python train.py --mask_ratio=0.5 --loss="mse" --optimizer="soap" --adamw_weight_decay_other_params=0
Rows from block 4 of the encoder of a small masked image model, named by matrix and row number. Rows with one number belong to one neuron. Each number is 128 + 24 x the weight over its row's rms, rounded and kept within 0 to 255. All counts start at 0.
After each neuron's rows are labels from the 100 images, of 14976, where the neuron reaches its highest value: "place" is the part of the image that holds the peak. Only what is clearly more common there than usual is listed. The data: regions of photos with short descriptions (Visual Genome).
# fc1: MLP up (encoder.blocks.4.mlp.fc1.weight, 1280x320), inputs 107-213
# fc2: MLP down (encoder.blocks.4.mlp.fc2.weight, 320x1280, transposed), outputs 107-213

fc1.623 [ 97 136 117 136  90  97 166  77 148 112 114 126  84 101 136 133 132  94  74 139 125 121 115 109 130 139 117 118 131 151 127 145 130 127 121 145 151 181 105 151 147 133 135 129 117 146  73 162 118 111 129 143 140 130 172 150 105 125 143 117 173 117  80 149 129 131 131 126 155 179 100 135 133 151 160 110  63 141 135 131  99 144  83 128 103 158 125 143  76  98 152 133  91 143  60 150 124 163  93 129 148 140 166 127 124 130 104]
fc2.623 [152 172 171 121 123 103 110 121 121  95  95 160 138 159 146 139 179  93 154 150 129 106 178 147  87 188 140 162 136 157 150 113 155 125 138 102 149 113 125 112  87 142 102 123 127 143 128 120 148 119 106 138 130 127 149 122  97 131  69 120  87 111 152  73 129 120 149 124 144 100  90 110 150 108 135 109 138 161 161  80 159  93 159 136 107  97 138 121 128 119 109 160 145 139 103  88 148 149  98 155 118 173 129 144 126 111 176]
place: bottom left; bottom centre

fc1.205 [142 127 153 122 105 103 115 167 129 142 146 111 126  89 129 102 113 102 136 112 114 120 145 161 162 133 132 179 136 126 157 140 125 120 135 128 134  86 143 124 130  99 149 112 149 156  94 109 110 124 103 158 127 138 117 113 145 139 132 142 154 176 124 132 163 149 125 148 105 104 150 130 116 141 164 169 141  63 118 150 116 183 168 113 117 109 132 132 118 129 151 122  83  95 144 103 160  90 159 129 152 148 152 136 124 133 148]
fc2.205 [131 153 159 159 161 118 128 109 127 122 161 112 127 146 120 143 124 122 104 146 112 148  94  91 100 154 193 124 115 130 143 140 158 159 126 155 146 134 103 159 155 143  87  58 131 145 163 137 157 120 142 124 150  94 100 168 109 112 170 170  80  77 118 112 113 121 160 104 165 106 116 125 153 113 153  81 109 164 115 129 124 115  70 145 157 154 131 158 147 149 104 140 136 136 119 130  99 124  96  99 151 120  86 153 108 153 122]
place: bottom centre; top centre

fc1.596 [152 148 124 124 133  98 156 164 116 116  87 159 102 110 167 117 125 104 143  98 150 139 159 170 125 133 150 135 138 108 154 147 170 120 139 141 136 134  95 134 138 131 155 139 127 104  72 155 145 126 174 114 126 127 143 133 158  81 165 127 156 159 102  76 126 119 108 126 154 114 109 136 126 127 119 137  81 155 134 178 139 145 128 132 146 115 108 103 125 129 166 127  91 169 102 117 146 113 146 153 140 127 106  87 105 116 112]
fc2.596 [132 108 126 136 148 155 122  96 135 105 149 140 133 150  92 139 131 141 106 138 121 135 123 117 104 121 120 127  90 124 108 121 114 143 130  90 140 124 164 123 110 147 108 144 152 144 201  82 107 105  93 138 130 152 103 122 100 196  88 132 132 120 132 153 170 150 135 114 118 140 150 110 138 114 124 117 178 132 105  59  99 126 126 109  99 126 141 166 122 102  89 132 178 102 152 117 119 145  86 120 141 159 134 103 116 114 153]
place: bottom left; middle left

fc1.422 [129 122 116 136 130 138 134 126 121 101  94 129 141 125 122 155 131 156 126  98 158  63 134 124 108 116 145 124 114 195  78  88 120 141 150 117 119 125 131 108 118 170 183 114 118  93 121 142 140 183 164 154 146 153 148 163 114 127  95 143 114 112  99 128 157 135 135 127 134 174 145 129 106 122 137 123 135 123 126 149 107 112 144 136 143 127 134 115 125  69 132 138 110 144 146 122 155 134 137 102 122 135 145 131 124 152 130]
fc2.422 [149 134 138 127 121 120 120 127 114 128 178 128  97 134 128 113 126 100 122 186 138 207 125 126 129 107 103 120 139  61 178 184 127 103 103 113 103 102  96 144 136 112 104 148 122 134 116 121 139  75  67 106 104 122 136 120 116 143 138 106 152 139 185 123  97 125 139 128 143 111 121 170 155 127 134 111 116 134 128 132 142 121 137 128 129 125 158 133 132 158 117 105 161 113 113 118  98 136  91 142 181 123 125 118 125 111 144]
place: top right

fc1.454 [119 136 153 185 109  63 110 136 106 168  67 113 121 108 103 110 135 110 147 111 106 166 122 191 179 146 137 130 126 109  85 158 112 152 128 147 150 132  82  85 142 135 109  83 137 135 150 142 115 131 122 148 101 162 117 119 148 118  92 100 146 147 168 118 136 142 156 161 121  99 120 118 117  78 148 105 137 126 195 138 138 110 119  82 117  98 110 109  97  88 114 121 144 129 179 115 112 117 104 135 114 112 130 172 106  78 150]
fc2.454 [112 142  97  72 156 167 130 120 133  74 186 159 126 144 147 126 148 149 129 156 136  75 136  71  66 122 128 129 118 145 171 102 109  81 101 122 109 129 148 155 124 139 143 166 150 104 103 100 156 130 139 117 150 126 159 155 121 119 137 155 123 126  97 154 127  97 104 101 127 147 125 127 151 183  95 157 105 122  77 110 110 137 116 164 168 126 143 140 109 160 114 127 112 122  71 138 149 128 152 135 160 138 130  94 143 164 109]
place: bottom left

fc1.248 [138 139 121 110 131 119 136 146 104 124 102 161 173 141 146 133 144 184 130 153 142 102 122 131 104 114 147 120 121 111 145  85 131 126 179 139 107 117 180 124  96 151 145 141 113 135  84 126 144 120 158  99 139 141 155  97 135 150 112 126 108 164 183 123 171 149 177 109 133 147  99 141 148  98 109 122  98 169 141 117 128 166 124 112 115 129 132 136 170 117 121  90 125 129 118 102 139 151 144 118 143 146  98 126 164 121 160]
fc2.248 [116 165 127 140 132 174 147 117 122 161 201 120 114 128 103 116 133 104  64  80 126 117 119 128 114 131 134 124 101  88 113 114  95 111 166 149 151 142 122  99 112 153 131 112 145 143 110 113 118 134 111 116 133 135 140 135  88  94 118 105 145 159 151 153 138  73 102 119 145 132 135  73 123 170 114 146 111  79 112 138 102 103 128 115 152 113 153 182 122 142 122 143 129 174  87 154 140 168 164 146 113 138 138  92  85 182 110]
place: top left

fc1.465 [140 102 106 123 106 114 136 156  75 170  99 124  86 120  95 150 151 124 130  76 158  90 132 170 126 127 108 170 157 149 140 176 141 113 110  90 117  85 147  96 108 131 149 139 145 105  85 128 129 112 102 146 101 142 129 133 132 160 129 111 157 171 108 130 149  89 137 125  93 128 108  77 133 137 139 138 125  79 166 137 119 167 141 114 130 135 132 131 103 153 119 114 107 115 125  80 130 105 145 108 129 152 160 132 150 110 187]
fc2.465 [149 142 130 126 142 125 104 147 120 115 119 156 178 117 129 105 135  79 139 156 105 140  99  76 119 154 147 122 108 111 129 165 128 135 127 114 125 136 133 134 143 157  83  50  83 164 201 102 122 126 125 126 147 107  99 150 124 122 127 168 131  80 129 103 122 136 111 122 160 121  96 142 115 102 117 119 120 168  92  82 139 139 118 123 130 141 125 122 137 145 104 101 124 129 144 126 119 115 109 127 155 131 117 135 100 117  95]
place: bottom centre

fc1.218 [161 101  97 148 107 133 125 149  77 135 138 121 137  84 118  92 165 101 118 119 124 176 148 134 117 132 117 126 130 154 124 144 140 122 124 112 150 100 128 154  91 170  74 155 106 149 124 125 137 134 109 110 164 206 143 145 138 105 124  64  91 138 108 157  60 158 104 123  88 139 155 137 103 138 107 157 123 142 128  68 131 129 111 150 100 140 138 121 123 161 102 104  98 143 128  98 134 126 100 190  97 121 172 111 157 133 157]
fc2.218 [ 77 131 149 132 127 108 136 141 131 146 127 173 151 167 157 171  83 160 114  91 131 106 136 136 131 128 127 145 154 124  99 135 140 124 115  97  80 103 160  77 132 124 167  80 122 145 110 129 150 111 118 129 132 126 165 139 110  71 137 173 188 152 133 109 163 143 133 121 143 107 140 145 144 157 138 142 128  86  77 136 134 102  99 121 109  79 137 150 103  96 132 133 153 130 142  91 116 123  75 140 125 125 123 130 122 148 106]
place: top right

fc1.385 [112 127 165 110 103 146 149  99 156  92  76  61 138 170 155 116  98  96  91 121 132 159 116 125  52 118 145 121 152 131 124 158  64 142 138 119 124 136 158  93 141 134  73 167 133 129  91 115 121 128 167 141 123 129 130  94 121  82 143  98 126  95  77 135  91  84 108 101 139 133 124 116 148 125 141 127 135 127 152 150 119 121 126 134 116 134 150 137 124 127 131 112 150 116 121 126 162 114 122 117 129  92 152 132  99 167 144]
fc2.385 [164 118 105 213 171  90 136 143 128 141 131 179 114 112  84 184 123 156 131 126 116 164 126 105 153 144 144 149 135  95 125 122 151  83 120 144 103 144 129 144 108 108 121 115 146 140 143 114 127 132 108  86  93 163 148 152 132 162 114 134 119 135 175 131 183 168 155 163 111 118 137 136 136 115  90 115  99 136  85 127 139  88 135 132 142 149 107 116 160 133 100 138 131 156 139 103 125 118 102 163 114 127 122 151 117 115 129]
place: middle left

fc1.14 [114 112 155 147 166 145 127 139 140 137 118 137 204 106 137 159  84 139 105 128 126 124 125 132 122 108 136  91 116 132  90 168 142 139 126 122 176 152 109 112 137 121 119 128 112 132 144  79 121  85  95 153 107 107 131 105 153 170 166 125 172 147 175 165 114 138 175 183 132  95 154  94 157 107 146  78 114  86 143  82 112 110 128 127 117 112 108 128 122 123 133 175  92 118 135 161 120 115  82 163 106 148 114 163  81 108 188]
fc2.14 [139 158 116  93 112 127 147 107 108 110 124 128  60 119 127 108 158  91 154 132 132 122 125  93 137 158 129 168 146 127 187  78 134 126 145 130  96  75 152 110 114 110 126 128 149 138 123 175 162 180 143 148 175 146 118 151 116  96  94 111  72 111  66  82 148  96  99  94 151 170 115 146 115 137  97 166 129 159 140 154 136 132 137 116 148 146 158 132 152 116 100  89 157 155 143  95 136 144 168 105 141 114 139 107 157 149  96]
place: top right

fc1.325 [119 133 141 116 185 109  98 141 153  85  97 127 122 122 115 149 126 144 174 117 159 120  92 122 123  95 161 134 157  92 158  80 138 153 141 113 119 111 140 139 142 170  97 150 133 137 148 108 123 130 172 136 163 142 152 135 119 133 176  81  69 101 144 119 144  97 137 164 104  98 148  94 124 118 103 150 166 136 121 183  95 128 136 139 109 137 142 157  92 123 160 131 126 141 176 149 132 143 134 113 109 118 120 139 139 134 116]
fc2.325 [172 136 165 121 132 159 108 162 137 104 132 100 137  86 149 158 128 106  89 122  79 153 118 153 125 128 136 144 146 111 112 100 100 124  98 150 155 134 178 127 105 122 126 123 123 120 131  89 125 136 146 155 153 131 141 145 124 158 115 102 138 185  88 121 132 123 128 110 163 124 113 105 170 110  91  57 105 160 138 119 118 139 145 129 148 128 186  99 146 141  94 166 175 156  78 119 118 125 135 146 128 153 190  73 118 151 160]
place: bottom left

fc1.145 [120 131 151 109 112 118 106 140 121 179 108 115 125 140 107  87  99 130  74 110  86 152 174 102 106 127 139 147 137 109 154 112  91 160  86 176 117 131 118 149  86 140 160 121  98 159 142 202 104 120 130 139 145 150 138 137 163 109 140 150 135 163 134 117 101 131 121 118 108 114 142 151 129 121  93 157 110 112 122  94 142 136 108 157 143 172 138 170 123 134 139 137 120 108 118 187 129 113 115 159 142 145 109  97  90 147 155]
fc2.145 [112  99 103 113 154 147 147 128 133  83 150 127 159 118 128 176 165 164 175 144 182 109 120 139 134 149 166  79  69 117 118 134 139 135 139 121 180 114 138  86 130 126 152 156 119 150  92 101 169 168  97 109 125  97 122 138 128 152 135 161 111 112 110 138 151 135 109 127 112 138 161  98 124 136 140 101 129 140 137 127 140 185 137 121 128  97 139 132 134 139 133 147 132 125 123  99 116 142 105 151  94 126 182 128 116 124 162]
place: top left

fc1.547 [109  99 130 112 118 108 144 118 120  98  75 133 152 133 109 127 148 101 143 130 113 117 104 115 139 163 133 182 158 134 157 120 144 112 140 143 116 152 156 170 109 165 137 132  88  96 102  96 137 178 120 111 110 182 129 154 117 100 117 156 137 139  99 142 155 142 105  91 106 104  94 116 134 127 155 104 141  95 118 133 167 139 108 125 144 105 126  83 125  95 132 133 151 148  88 134 140 128 154 117 142 162 120  81 120  80 120]
fc2.547 [153 150 130 149 157 167 115 135 140 126 168 128 108 114 124 130 129 146 112 145 155 152 141 137  88  90 137  62 108 111 122 152 155 138 121  99 134 101 108  82 177  87 138 143 157 171 145 148 119  73 112 132 118  70 133 115 122 133 136 141 135 104 164 113 126 115 143 176 141 166 154 142 124 108 108 131 110 183 122 104 116 137 118 112  97 139 152 173 115 148 140 117  71 100 176  96 105 154  77 138 135 113 126 141 130 170 139]
place: bottom right

fc1.688 [153 125 117 131 131 121 109  95 126 164 156 129 155  98 133 101 145 171 151 167 138  97 119 105 151 112 106 132 138 124 168  92 128 114 167 153 157 108 118 125 129 157 116 140 123 124 113  93 142 155 142 132 144 159 172 193 140 137 168  95 114 181 169 134 101 128 137 138 151 116  69 104 129 156 117 135 146 107 144 149  87 140 165 121 102  50 113 148 110 117 154 161 113 120 130 176 139 123 133 140 141 149 135 172 112 132 108]
fc2.688 [134 132 114 107 120 117 118 161 120 113 109 127 128 104 120 138 108 154  92 133 110 145  86 100 131 142 124 142  90 154  93 146 148 145 132 127 133 114 117 129 136 133 148 114 140 151 141  93 120 112 100 148 139 125 128 124 146 139 101 165 117 142  93 135 124 142  92 113 121 118 134 169 174  85 131 114 115 164 149 106 134 109 134 105 141 166 117 120 122  91 121 157 144  98 125 126 159 132 118  84 144 135  96 106 131 141 188]
place: bottom centre

fc1.280 [109 100 127 137 186 126 157 143 100 147  96 135 138 114 131 167 110 112 124 158 111 127  87  91 111 124 158 119 126 111 121 130 127 111 143 117 122 113 141 123 117 111  78 160 137 122 111 151  80 134 110 115 162 130 145 110 140 176 146 127  85 126 135 122 139 126 125 148 141  93 101 150 128 140 153 118  82 140 184 138 131 108 129  98 127 140 120 142 163 141  87 131 145 139 129  97 130 171 127  95 116 150 183 129 180 133  95]
fc2.280 [136 149 150 120  51 126 102 110 159 125 143 143 106 129 125 129 165 139 117 114 145 143 192 146 129 116 112 155 119 119 139 108 136 145  95 127 126 142 125 149 147 126 179 103 105 135 121 129 157 107 144 147 116 131 106 122 116  93 122 135 153 147 118 137 136 151 137 121  99 156 134 119 150 110 116 139 154 146  82 108 120 119 126 143 152 118 110 103 116 124 140 129 116 115 133 139 132 111 104 153 125 105  94 110  90 125 151]
place: bottom right

fc1.268 [130 136 130 154 108 141 149 178  96 154 122 119 144 112 141 137 120 135 130 112 101 124  94 136 128 113 133  91 113  90 140 149 149 108 130 127 142 121 159 163 119 127 165 110 134 110 141 155 117  95 123 120 104 170  89 112  93  74  92 146 116 155 123 145 136 115 139 135 128 130 126 132 119 108 125 130 125 114 152 113 121 163 135 118 147 169 138 128 135 140 124 115 122 144 149  91  79  88 108 173 139 116 133 132 131 134 108]
fc2.268 [121 142 146 113 136 133 164 112 108 123 118 104 156 100 117 110 138 116 115 128 148 128 130 142 152 134 120 189  93 135 101 128 139 101  93  93 139 124 121 136 115 177 144 115 112 148 117 141 121 101 107 103 137 105 144 113 146 130  93 141 154 112 130 124 153 132 153  92 164 140  88  99 115 143 147 157 113 128 120 133 115 140 119 124 167 139 150 134 138 145 173 174 135 112 111  98 137 145 153 112 115 106  97 154  97 123 153]
place: top left; middle left

fc1.311 [136  94  59 151  98 127 129 141 130 144 138 121 114 131 104 159 153 116 102 122 110 121  88 113  80  94 172 131 156 141 126 133 148 128 105 156 131 121  69  95 132 130 157 166 118 142 139 148 112 123 181 126 131 139 167 162 111 108 129 114 149 123 153 123 146 159 126 115 102 112  91 104 141 104 128 148  99 153  61 128 150 160 135 130 129 123 125  97 117 141 104 121 116  97 156  87 125 129 138 134 124 103 131 127 123 176 157]
fc2.311 [113 152 163  98 149 132 132 129 110 103 109 116 122 161 156 118  96 149 136 121 141 117 164 138 168 151 115 124 102 105 140 126 132 123 153  88 137 119 171 147 146 113 113 106 115 105 136  81 147 109  98 111 116 121 103  98 139 141 132 157 134 126 117 124 115 109 149 141 158 144 176 125 145 134 141 111 161 113 167 117 114  93 111 115 111 119 149 160 124  87 138  80 122 131 110 147  95 115 101 104 110 150 127 120 156 123 120]
place: bottom left

fc1.249 [142 154 162 124 102 152 126 157 114 121  91 146 133 120 100 107 113 113 169  68  98 136  89 129 142 118 143 118 157 137 158  97 129  94 120 141 156 140  92 136 145 112  98 153  89 115  69 136 144  61 123 108 138 125  89 145 127 136 154 144 123 194 138 175 154 119 153 129  80 151  92 129 148 111  93 171 116 122  97 138  93 143 149 171  97 143 104  98 124 106 144 122 131  85 134  62 138 138 122 149 152 150 148 124  97 133  95]
fc2.249 [123 133  92 176 113 108 129  90 140 150 145 117 123 137 172 111 106 157 120 169 154 131 159 146 111 103 129 175  76 119 122 143 132 163  90  97 107 109 143  98 138 138 170 112 160 128 189 131 119 182 129 154 104 130 165 137 145 132 106 169 128 118 131  90 114 144 132 104 151 120 159 101 114 147 170  75 154 143 133 125 146  92 113 100 153 123 119 151 117 137 120 142 123 167 131 132 114 120 115 136 138 104 114 115 137 101 170]
place: bottom centre

fc1.630 [ 90 115 109 110 119  87 144 118 117 184 127 126 155 174 149 115 161 131 136 122 138  93 136 125 136 154 106 118 147 130 158 106 138 117  98 123  93 104 127 156 146 181 112 155  97 151 128 115 167 115 147 115 130 171 130 132 166 152 131 116  99  95 141 129 117 163 171 120 131 119 102 126 137 152 131 126 137  92  81  83 120 108 140  86 122 113 142 114 113 120 140 147 123 175 158 100 122 129 116 147 125 141 179 129 124 114 121]
fc2.630 [129 159 104 130 166 151 132 149 154 107 131  92 104  97 121 153 108 141 117 109 112 179 112 155 113 133 122 139 104 154 116 111 140 115 169 124 125 129 114 127 126 112 139 125 129 118 123 134  92 115 100 108  98 103 172 111 132  97 119 121 144 124  57 106  93 118  95  76 133 146 135  88 102 108  89 130  93 112 154 127 141 135  99 152  99 126 154 159 144  98  99 116 143 103  98 155 143 112 106 107 138  88 119  75  92 151 129]
place: top left

fc1.13 [114 154 131 138  93 151 107  94 146 146 117 152 116 132 111 129  92 126 140 123 124 144 150 136 124 107 128 141 107 157 133 123 109 107 138 112 128 151 104  78 157 111 164 134 150 177 111 118 122 105 150  86 136 133 122 135 115 116 135 129 130  83 110 125 124 114 157 129 145 107 122 160 135 111 121 113  75 152 153 148 155 151 151 129 146 153 149 124 128 155 143 123 137 140 132 122 178 134 110 155 148 104 137 135 137 129 136]
fc2.13 [145 122 141 137 149 100 147 138 119 118 129 115 150 104 154 104 183 139  94 102 143 121 111 137 121 153 134 122 120 120 143 112 154 147 113 123 138 121 156 153  92 153  95 117 124 107 146 126 137 152 102 174 136 115 136 107 160 135 120 125 132 178 157 126 128 165 117 129 127 134 107  95 115 148 134 128 134 128  93  91 101  91  99 138 125 108 112 123 149 128 118 156 125 131 131 135 117 114 115 130 101 147 120 133 130 105  81]
place: bottom centre

fc1.153 [108 149 127 135 146  92 157 137 138 130 150 127 118 120 137 107 117 108  92 127 129 121 134 139 152 122 122 161 131 101 102 106 123 161 155 123 130 131 142 131 115 153 139 120 141 120 151 132 139 130 140 154  80 122 125 141 124 120 133 135 113 140 118  93 104 120 111  99 117 168 146 164 130 126 108  89 137 144 123 111 131 134 179 152  76 125 104 104 126  90 155 130 144  97 138 107 128 122 172 147 144 134 144  97 145 169  94]
fc2.153 [140 126 131 110 106 173 114 101 140 124 120 138 155 121 132 168 126 174 133 115 139 129 139 138 119 147 143 103 118 137 123 138 122  98 110 123 153 131 148 123 139 122 126 147  90 112 119 104 133 149 111  87 167 122 155 115 127 116 129 145 144 103 138 167 167 151 159 162 153  85 145  84 129 122 145 180 120 108 133 138 117 134  71 129 166 120 163 157 138 154 112 107  92 155 127 129 120 120  99 120 129 150 105 162 117  98 171]
place: bottom centre

fc1.204 [145 120 157 146  88 164 124 110 141 125 139  94 122 164 105 112 106 135  90 129 128 143 156 103 131 210 193  93 169 145  85 121 105 123 101 109 101 177 135 137 162 163 102  92 103 104 109 132 131 130 124 104 118 119 128 117 147 148 162 165 134 136 179 128 131 148 131 129  91 109 110 136 132 177 147 142 142 147 123 145 177 154 103 102 157 118 128 108 115 128 146 130 152 141 161 113  98 108 121 130 155 152 136 121 125  76 140]
fc2.204 [133 142  90 119 174  89 131 165 111 125 138 165 134 114 144 117 135 113 159 105  99 130  95 173 121  58  85 186  74 123 172 147 142 139 148 162 148 102 118 119 126  90 129 161 107 136 111 114 130 124 143 116 144 136 142 138 102  92 121 105 136 121  97 172 116 119 119 124 155 129 138  94 133 102 125 151 109 122 126 106 108 126 131 156 123 114 100 151 133 139 129 118 103 119 105 138 133 130 146 121 101  98 128 145 122 190 136]
place: middle left

fc1.16 [148 132 121 161 108 143 108 135 152 121 133 123 166 153 163 141 150 133 125 104 112 102 155 157 151  88  98  91  90 123 140  82 119 171 143 118 142 138 170 171 156 155 129 113 137  97 101 194 145 138 124 134 127 130 115 138 137 143 107 172 168 159 161 106 151  90 112  92 144 108 117 147 107 113 116 114 130  79 130 148 115 117 134  91 142 159 121 159 145 105 134 109 115 110 150 143 130 124 112  73 141 140 155 109 113 156  81]
fc2.16 [ 89 116 153  99 155 118 118 127 120 107 125 132 111 100 116  95  99  96 120 139 150 160 110 103 109 154 150 155 136 125 165 160 115  73 112 139 122 106 120  59 147  87 140 151 106 136 139  94 141 127 141 150  91 151 151 123 112 121 141  89 114 102  89 154 107 170 131 135 128 155 143 131 149 132 131 149 115 150 130 120 137 139 105 147 121 115 138 126 132 142 143 134 131 141 127 143 158 118 130 150 106 145  91 142 162  99 196]
place: bottom left

fc1.567 [148 122 133 159 126  85 130 161 131 113 155 109 169 100  72  89 110 169 149  99 143 117 150 133 112 131 125 124 157 171 131 110 100 167 123 123 155 124 139 114 104 160 164 104 180 125 155 123 149 136 133 141 174 125 165 147 145 107 162 116 168 119 160 121 161 113 154 114 103 133  71  94 107 113 133 158  96  97 112 123 145 103 145 173 124 138 169 176 153 120 121 114 139 127 122 132 127 182 108  87 135 125 125 138 119 116 120]
fc2.567 [118 131 129 135 118 188 146 107 124 130 116 171 104 142 190 198 142  75 128 155 146 147 106  98 141 124 132 133 102  73 134 155 156  66 126 117 105 142 124 146 152 102 122 146  60 140  98 149 141 147 115 124  80 142  98 158 118 128 132 138  97 113 131 141 119 116 103 137 141 154 162 146 166 105 134 101 154 156 146 127 117 135 141  93 140 119  91  75 124 120 136 139 134 115 143 109 105 116 156 168 106 105 150 120 123 144 149]
place: top right

fc1.263 [130 170 189 176 163  91 152 114 112 133 142  69 112 171  90 140 148 125  94 147 129 120 142 112 119 124 146 102 129 116 144 141 152 134  92 162 164 143 110 178 135 109  98 149 119 121 137 154 113 122 110 117  86 147 130  79 128  97 120 183 169 107 153 163 116 128 102 130 119 135 101 114 135 147  92 158 155 103  97 181 102 161 139 155 153 129 134  71 155 133 118 139 103 132 135 118 145 170  67 133 142 144 140 134 107 127 100]
fc2.263 [149  85  59 114 102 155  78 141 142 124 113 172 159 100 159  82 132 121 141 108 136 140 126 149 136 148 117 148 127 142 131 114 126 104 150  91  90 108 141  77 118 145 179 111 114 124 105 123 165 117 139 138 163 140 162 215 107 127 146  88 112 133  89 105 123 104 134 116 142 131 148 128  83 108 151  69 112 134 148 108 140  74 106 113 141 113 144 193 104 150 135 124 155 119 114 105 127  74 166 127 139 142 120 105 143 132 176]
place: top left

fc1.146 [111 136 133 119 100 131  98 133 119 134 143 149 111 136  96 156 148 151 178 117  51 163 101 164 153 125 138  97 126 126 136 113  88 119 123 130 160 131 150 117 120 106 134  95 129  94 218 110 128 105 119 170 106 167 127 118 103 139 131 107 166 136 129 145 106 146 150 141 140 110 132 109  91 128 121 118 118 125 122 126 115 145 170 146 123 115 142 153 135 168 113  98 133  75 142  90 124 122 101 124 130 126  96 122 136 140 124]
fc2.146 [118 124 114 136 136 114 159 124 136 114 111 121 124 122 173 104 118 107  92 132 186  92 157 108  97 125 116 163 133 127 117 144 151 104 110 134  92 115 105 129 118 159 127 162 133 170  52 156 145 151  92  97 134  99 149 155 179 106 126 137 112 100 132 118 134  98 131  98 126 125 111 160 165 125 159 148 133 135 146 112 137  88 104 129  99 123 130 106 108 106 106 125 115 171 130 158 124 118 136 129 119 121 151 142 111 118 146]
place: middle left

fc1.435 [118 127  79 117  86 140 130 142 130 142 135 118 126 136 129 116 125 142 151 117 123  99 124 152 139 162 110 137 174 147 143  78 121 113 102  96 130  93 130 137 124 146 142 165 133 113 145 126 141 137 152  75 133 148  89 145 119 113 125 169 145 125 115 123 124 134 184 136 105  99 132  92  97 132 149 135 109  79 110 159 183 132 129 116 125 123 131 132 160 143 138 148  54  88 149 130 112  99 183 158 161 154 156  80 127 144 172]
fc2.435 [121 125 144 165 166 129 136 128 122 128 138 144 117 119 122 141 153 111 111 154 148 130 144 119 144 100 184 101  78  86 127 160 134 111 166 143 121 177 112 133 128  99 153  97  89 123  90 135 141 100  83 160 101  92 157  98 141 113 151 130 112 101 154  93  82 140 122 140 136 145 131 149 120 123 106  98 152 175 157 126  77 102 141 129 128 129 117 135 138 128 106  85 146 139  85 132 150 142  95  80 103 117 149 167 103 143 133]
place: middle left

fc1.737 [144 177 125 140 125 112 134 134 133 127 174  86 114 155 169 100 139 150 153  97 101 118 154 129 121 100 119 150  95 174 187 110 157 127 138 123 140 137 154  88 118 139 136 127 139 120 130 145 139 103 125 126 126 136 120  97 144 110 159 106 146 169 101  90  89 121 114 120  91 107 121 127 108 194 109 158 123 108 174 143 104 121 102 114 137 100  92 106 128  93 124 112 109 133 146  78 110  94 122 154  94 137 134 134 100 121 146]
fc2.737 [112 126 131 145 158 128 119 133 101 116 137 127 102 138 169 111 128 156 145 108 128 134 143 141 122  89 144 121 177  77  77 131 150 141 141 117  84 132 142 112  91 120 105 168 107 101 137 180 137 118 155  95 127 119  98 169 131 114 127 124 111  89 177 137 132 132 114 106 149 151 114  84 118 170 161 122 111 103 125 109 132  62 101 156 121 128 146 126 157 123 153 131 156 122 100 147 136 176 134 166 164 141  86 114 105 120 105]
place: top left

fc1.665 [160 108 176 148 103 144 129 115 144 123 129 102 138 135 146 115 105 118  86 141 135 144 108 126 130 136 165 139 132 112 135 153 117 163 105 153 159 132 139  80 153 144  76 176 158 112 105 128  80 132 166 115 103 124 138 131 113  96 139 127  91 134  66 147 111 127  85 136 132 114 125  89 146 147 125 112  89  90 144 144 132 101 118 174 125  81 149 143 134 133 119 141 156 104 112 121 149 136 119 148 111 103 156 157 119 143 112]
fc2.665 [135 139 100 153 161 149 116 130 146 111 139 177 117 139 126 171 148 147 165 118 110 173 140  97 117 120 159 145 107 104 119 135 147  78  97 121  94 110 157 174 107 117 151  89 129 115 174 114 161 113  55 101 121 156 118 168 125 121 107 106 145 114 183 137 183 155 145 160 109 133 128 174 130 100  66 143 160 140 132 105 122 132 150  89 120 124  92 146 105 110 106 133 117 177 134  96 125 113 115 140 158 127 124 111 105 136 126]
place: middle left; middle right

fc1.704 [147  92 150 124 139 145 131 111 153  93 124 149 148 130  86  97 155  76 139 145 139 131 109 156 145 161  78 126 163 112 109  69 147 128  89 130 106 118 137  96 142 121  95 105  89 148 143 134 164 130 152  93 172 101  57 122  95 143 136 110 129 151 153 121 136 101 156  97 175 132 112 130 111 103 100 145  88 113 121 147  87 130 123 126 149 142 152 103 107 168 131 131 115  98 131 150 142 132  91 111 136  78  92 115 126 120 141]
fc2.704 [102 138 116 123 142 160 150 141 130 156 139 115 118 145 149 168 120 132 135 120 133 118 124  69  81 101 160 144  78 156 145 153 125 101 174 106 173 131 126 107 131 110 163 139 188 112 136 142 132 144  94 145  92 164 168 130 155 112 135 135 124 107  91 140 101 130 116 141 103 103  97  83 164 124 138  97 136 130 120 127 112 127 150 154 107 146 104 189 127  50 133 106 180 165 111  84 142 124 122 119 138 147 147  83 152 124 147]
place: bottom left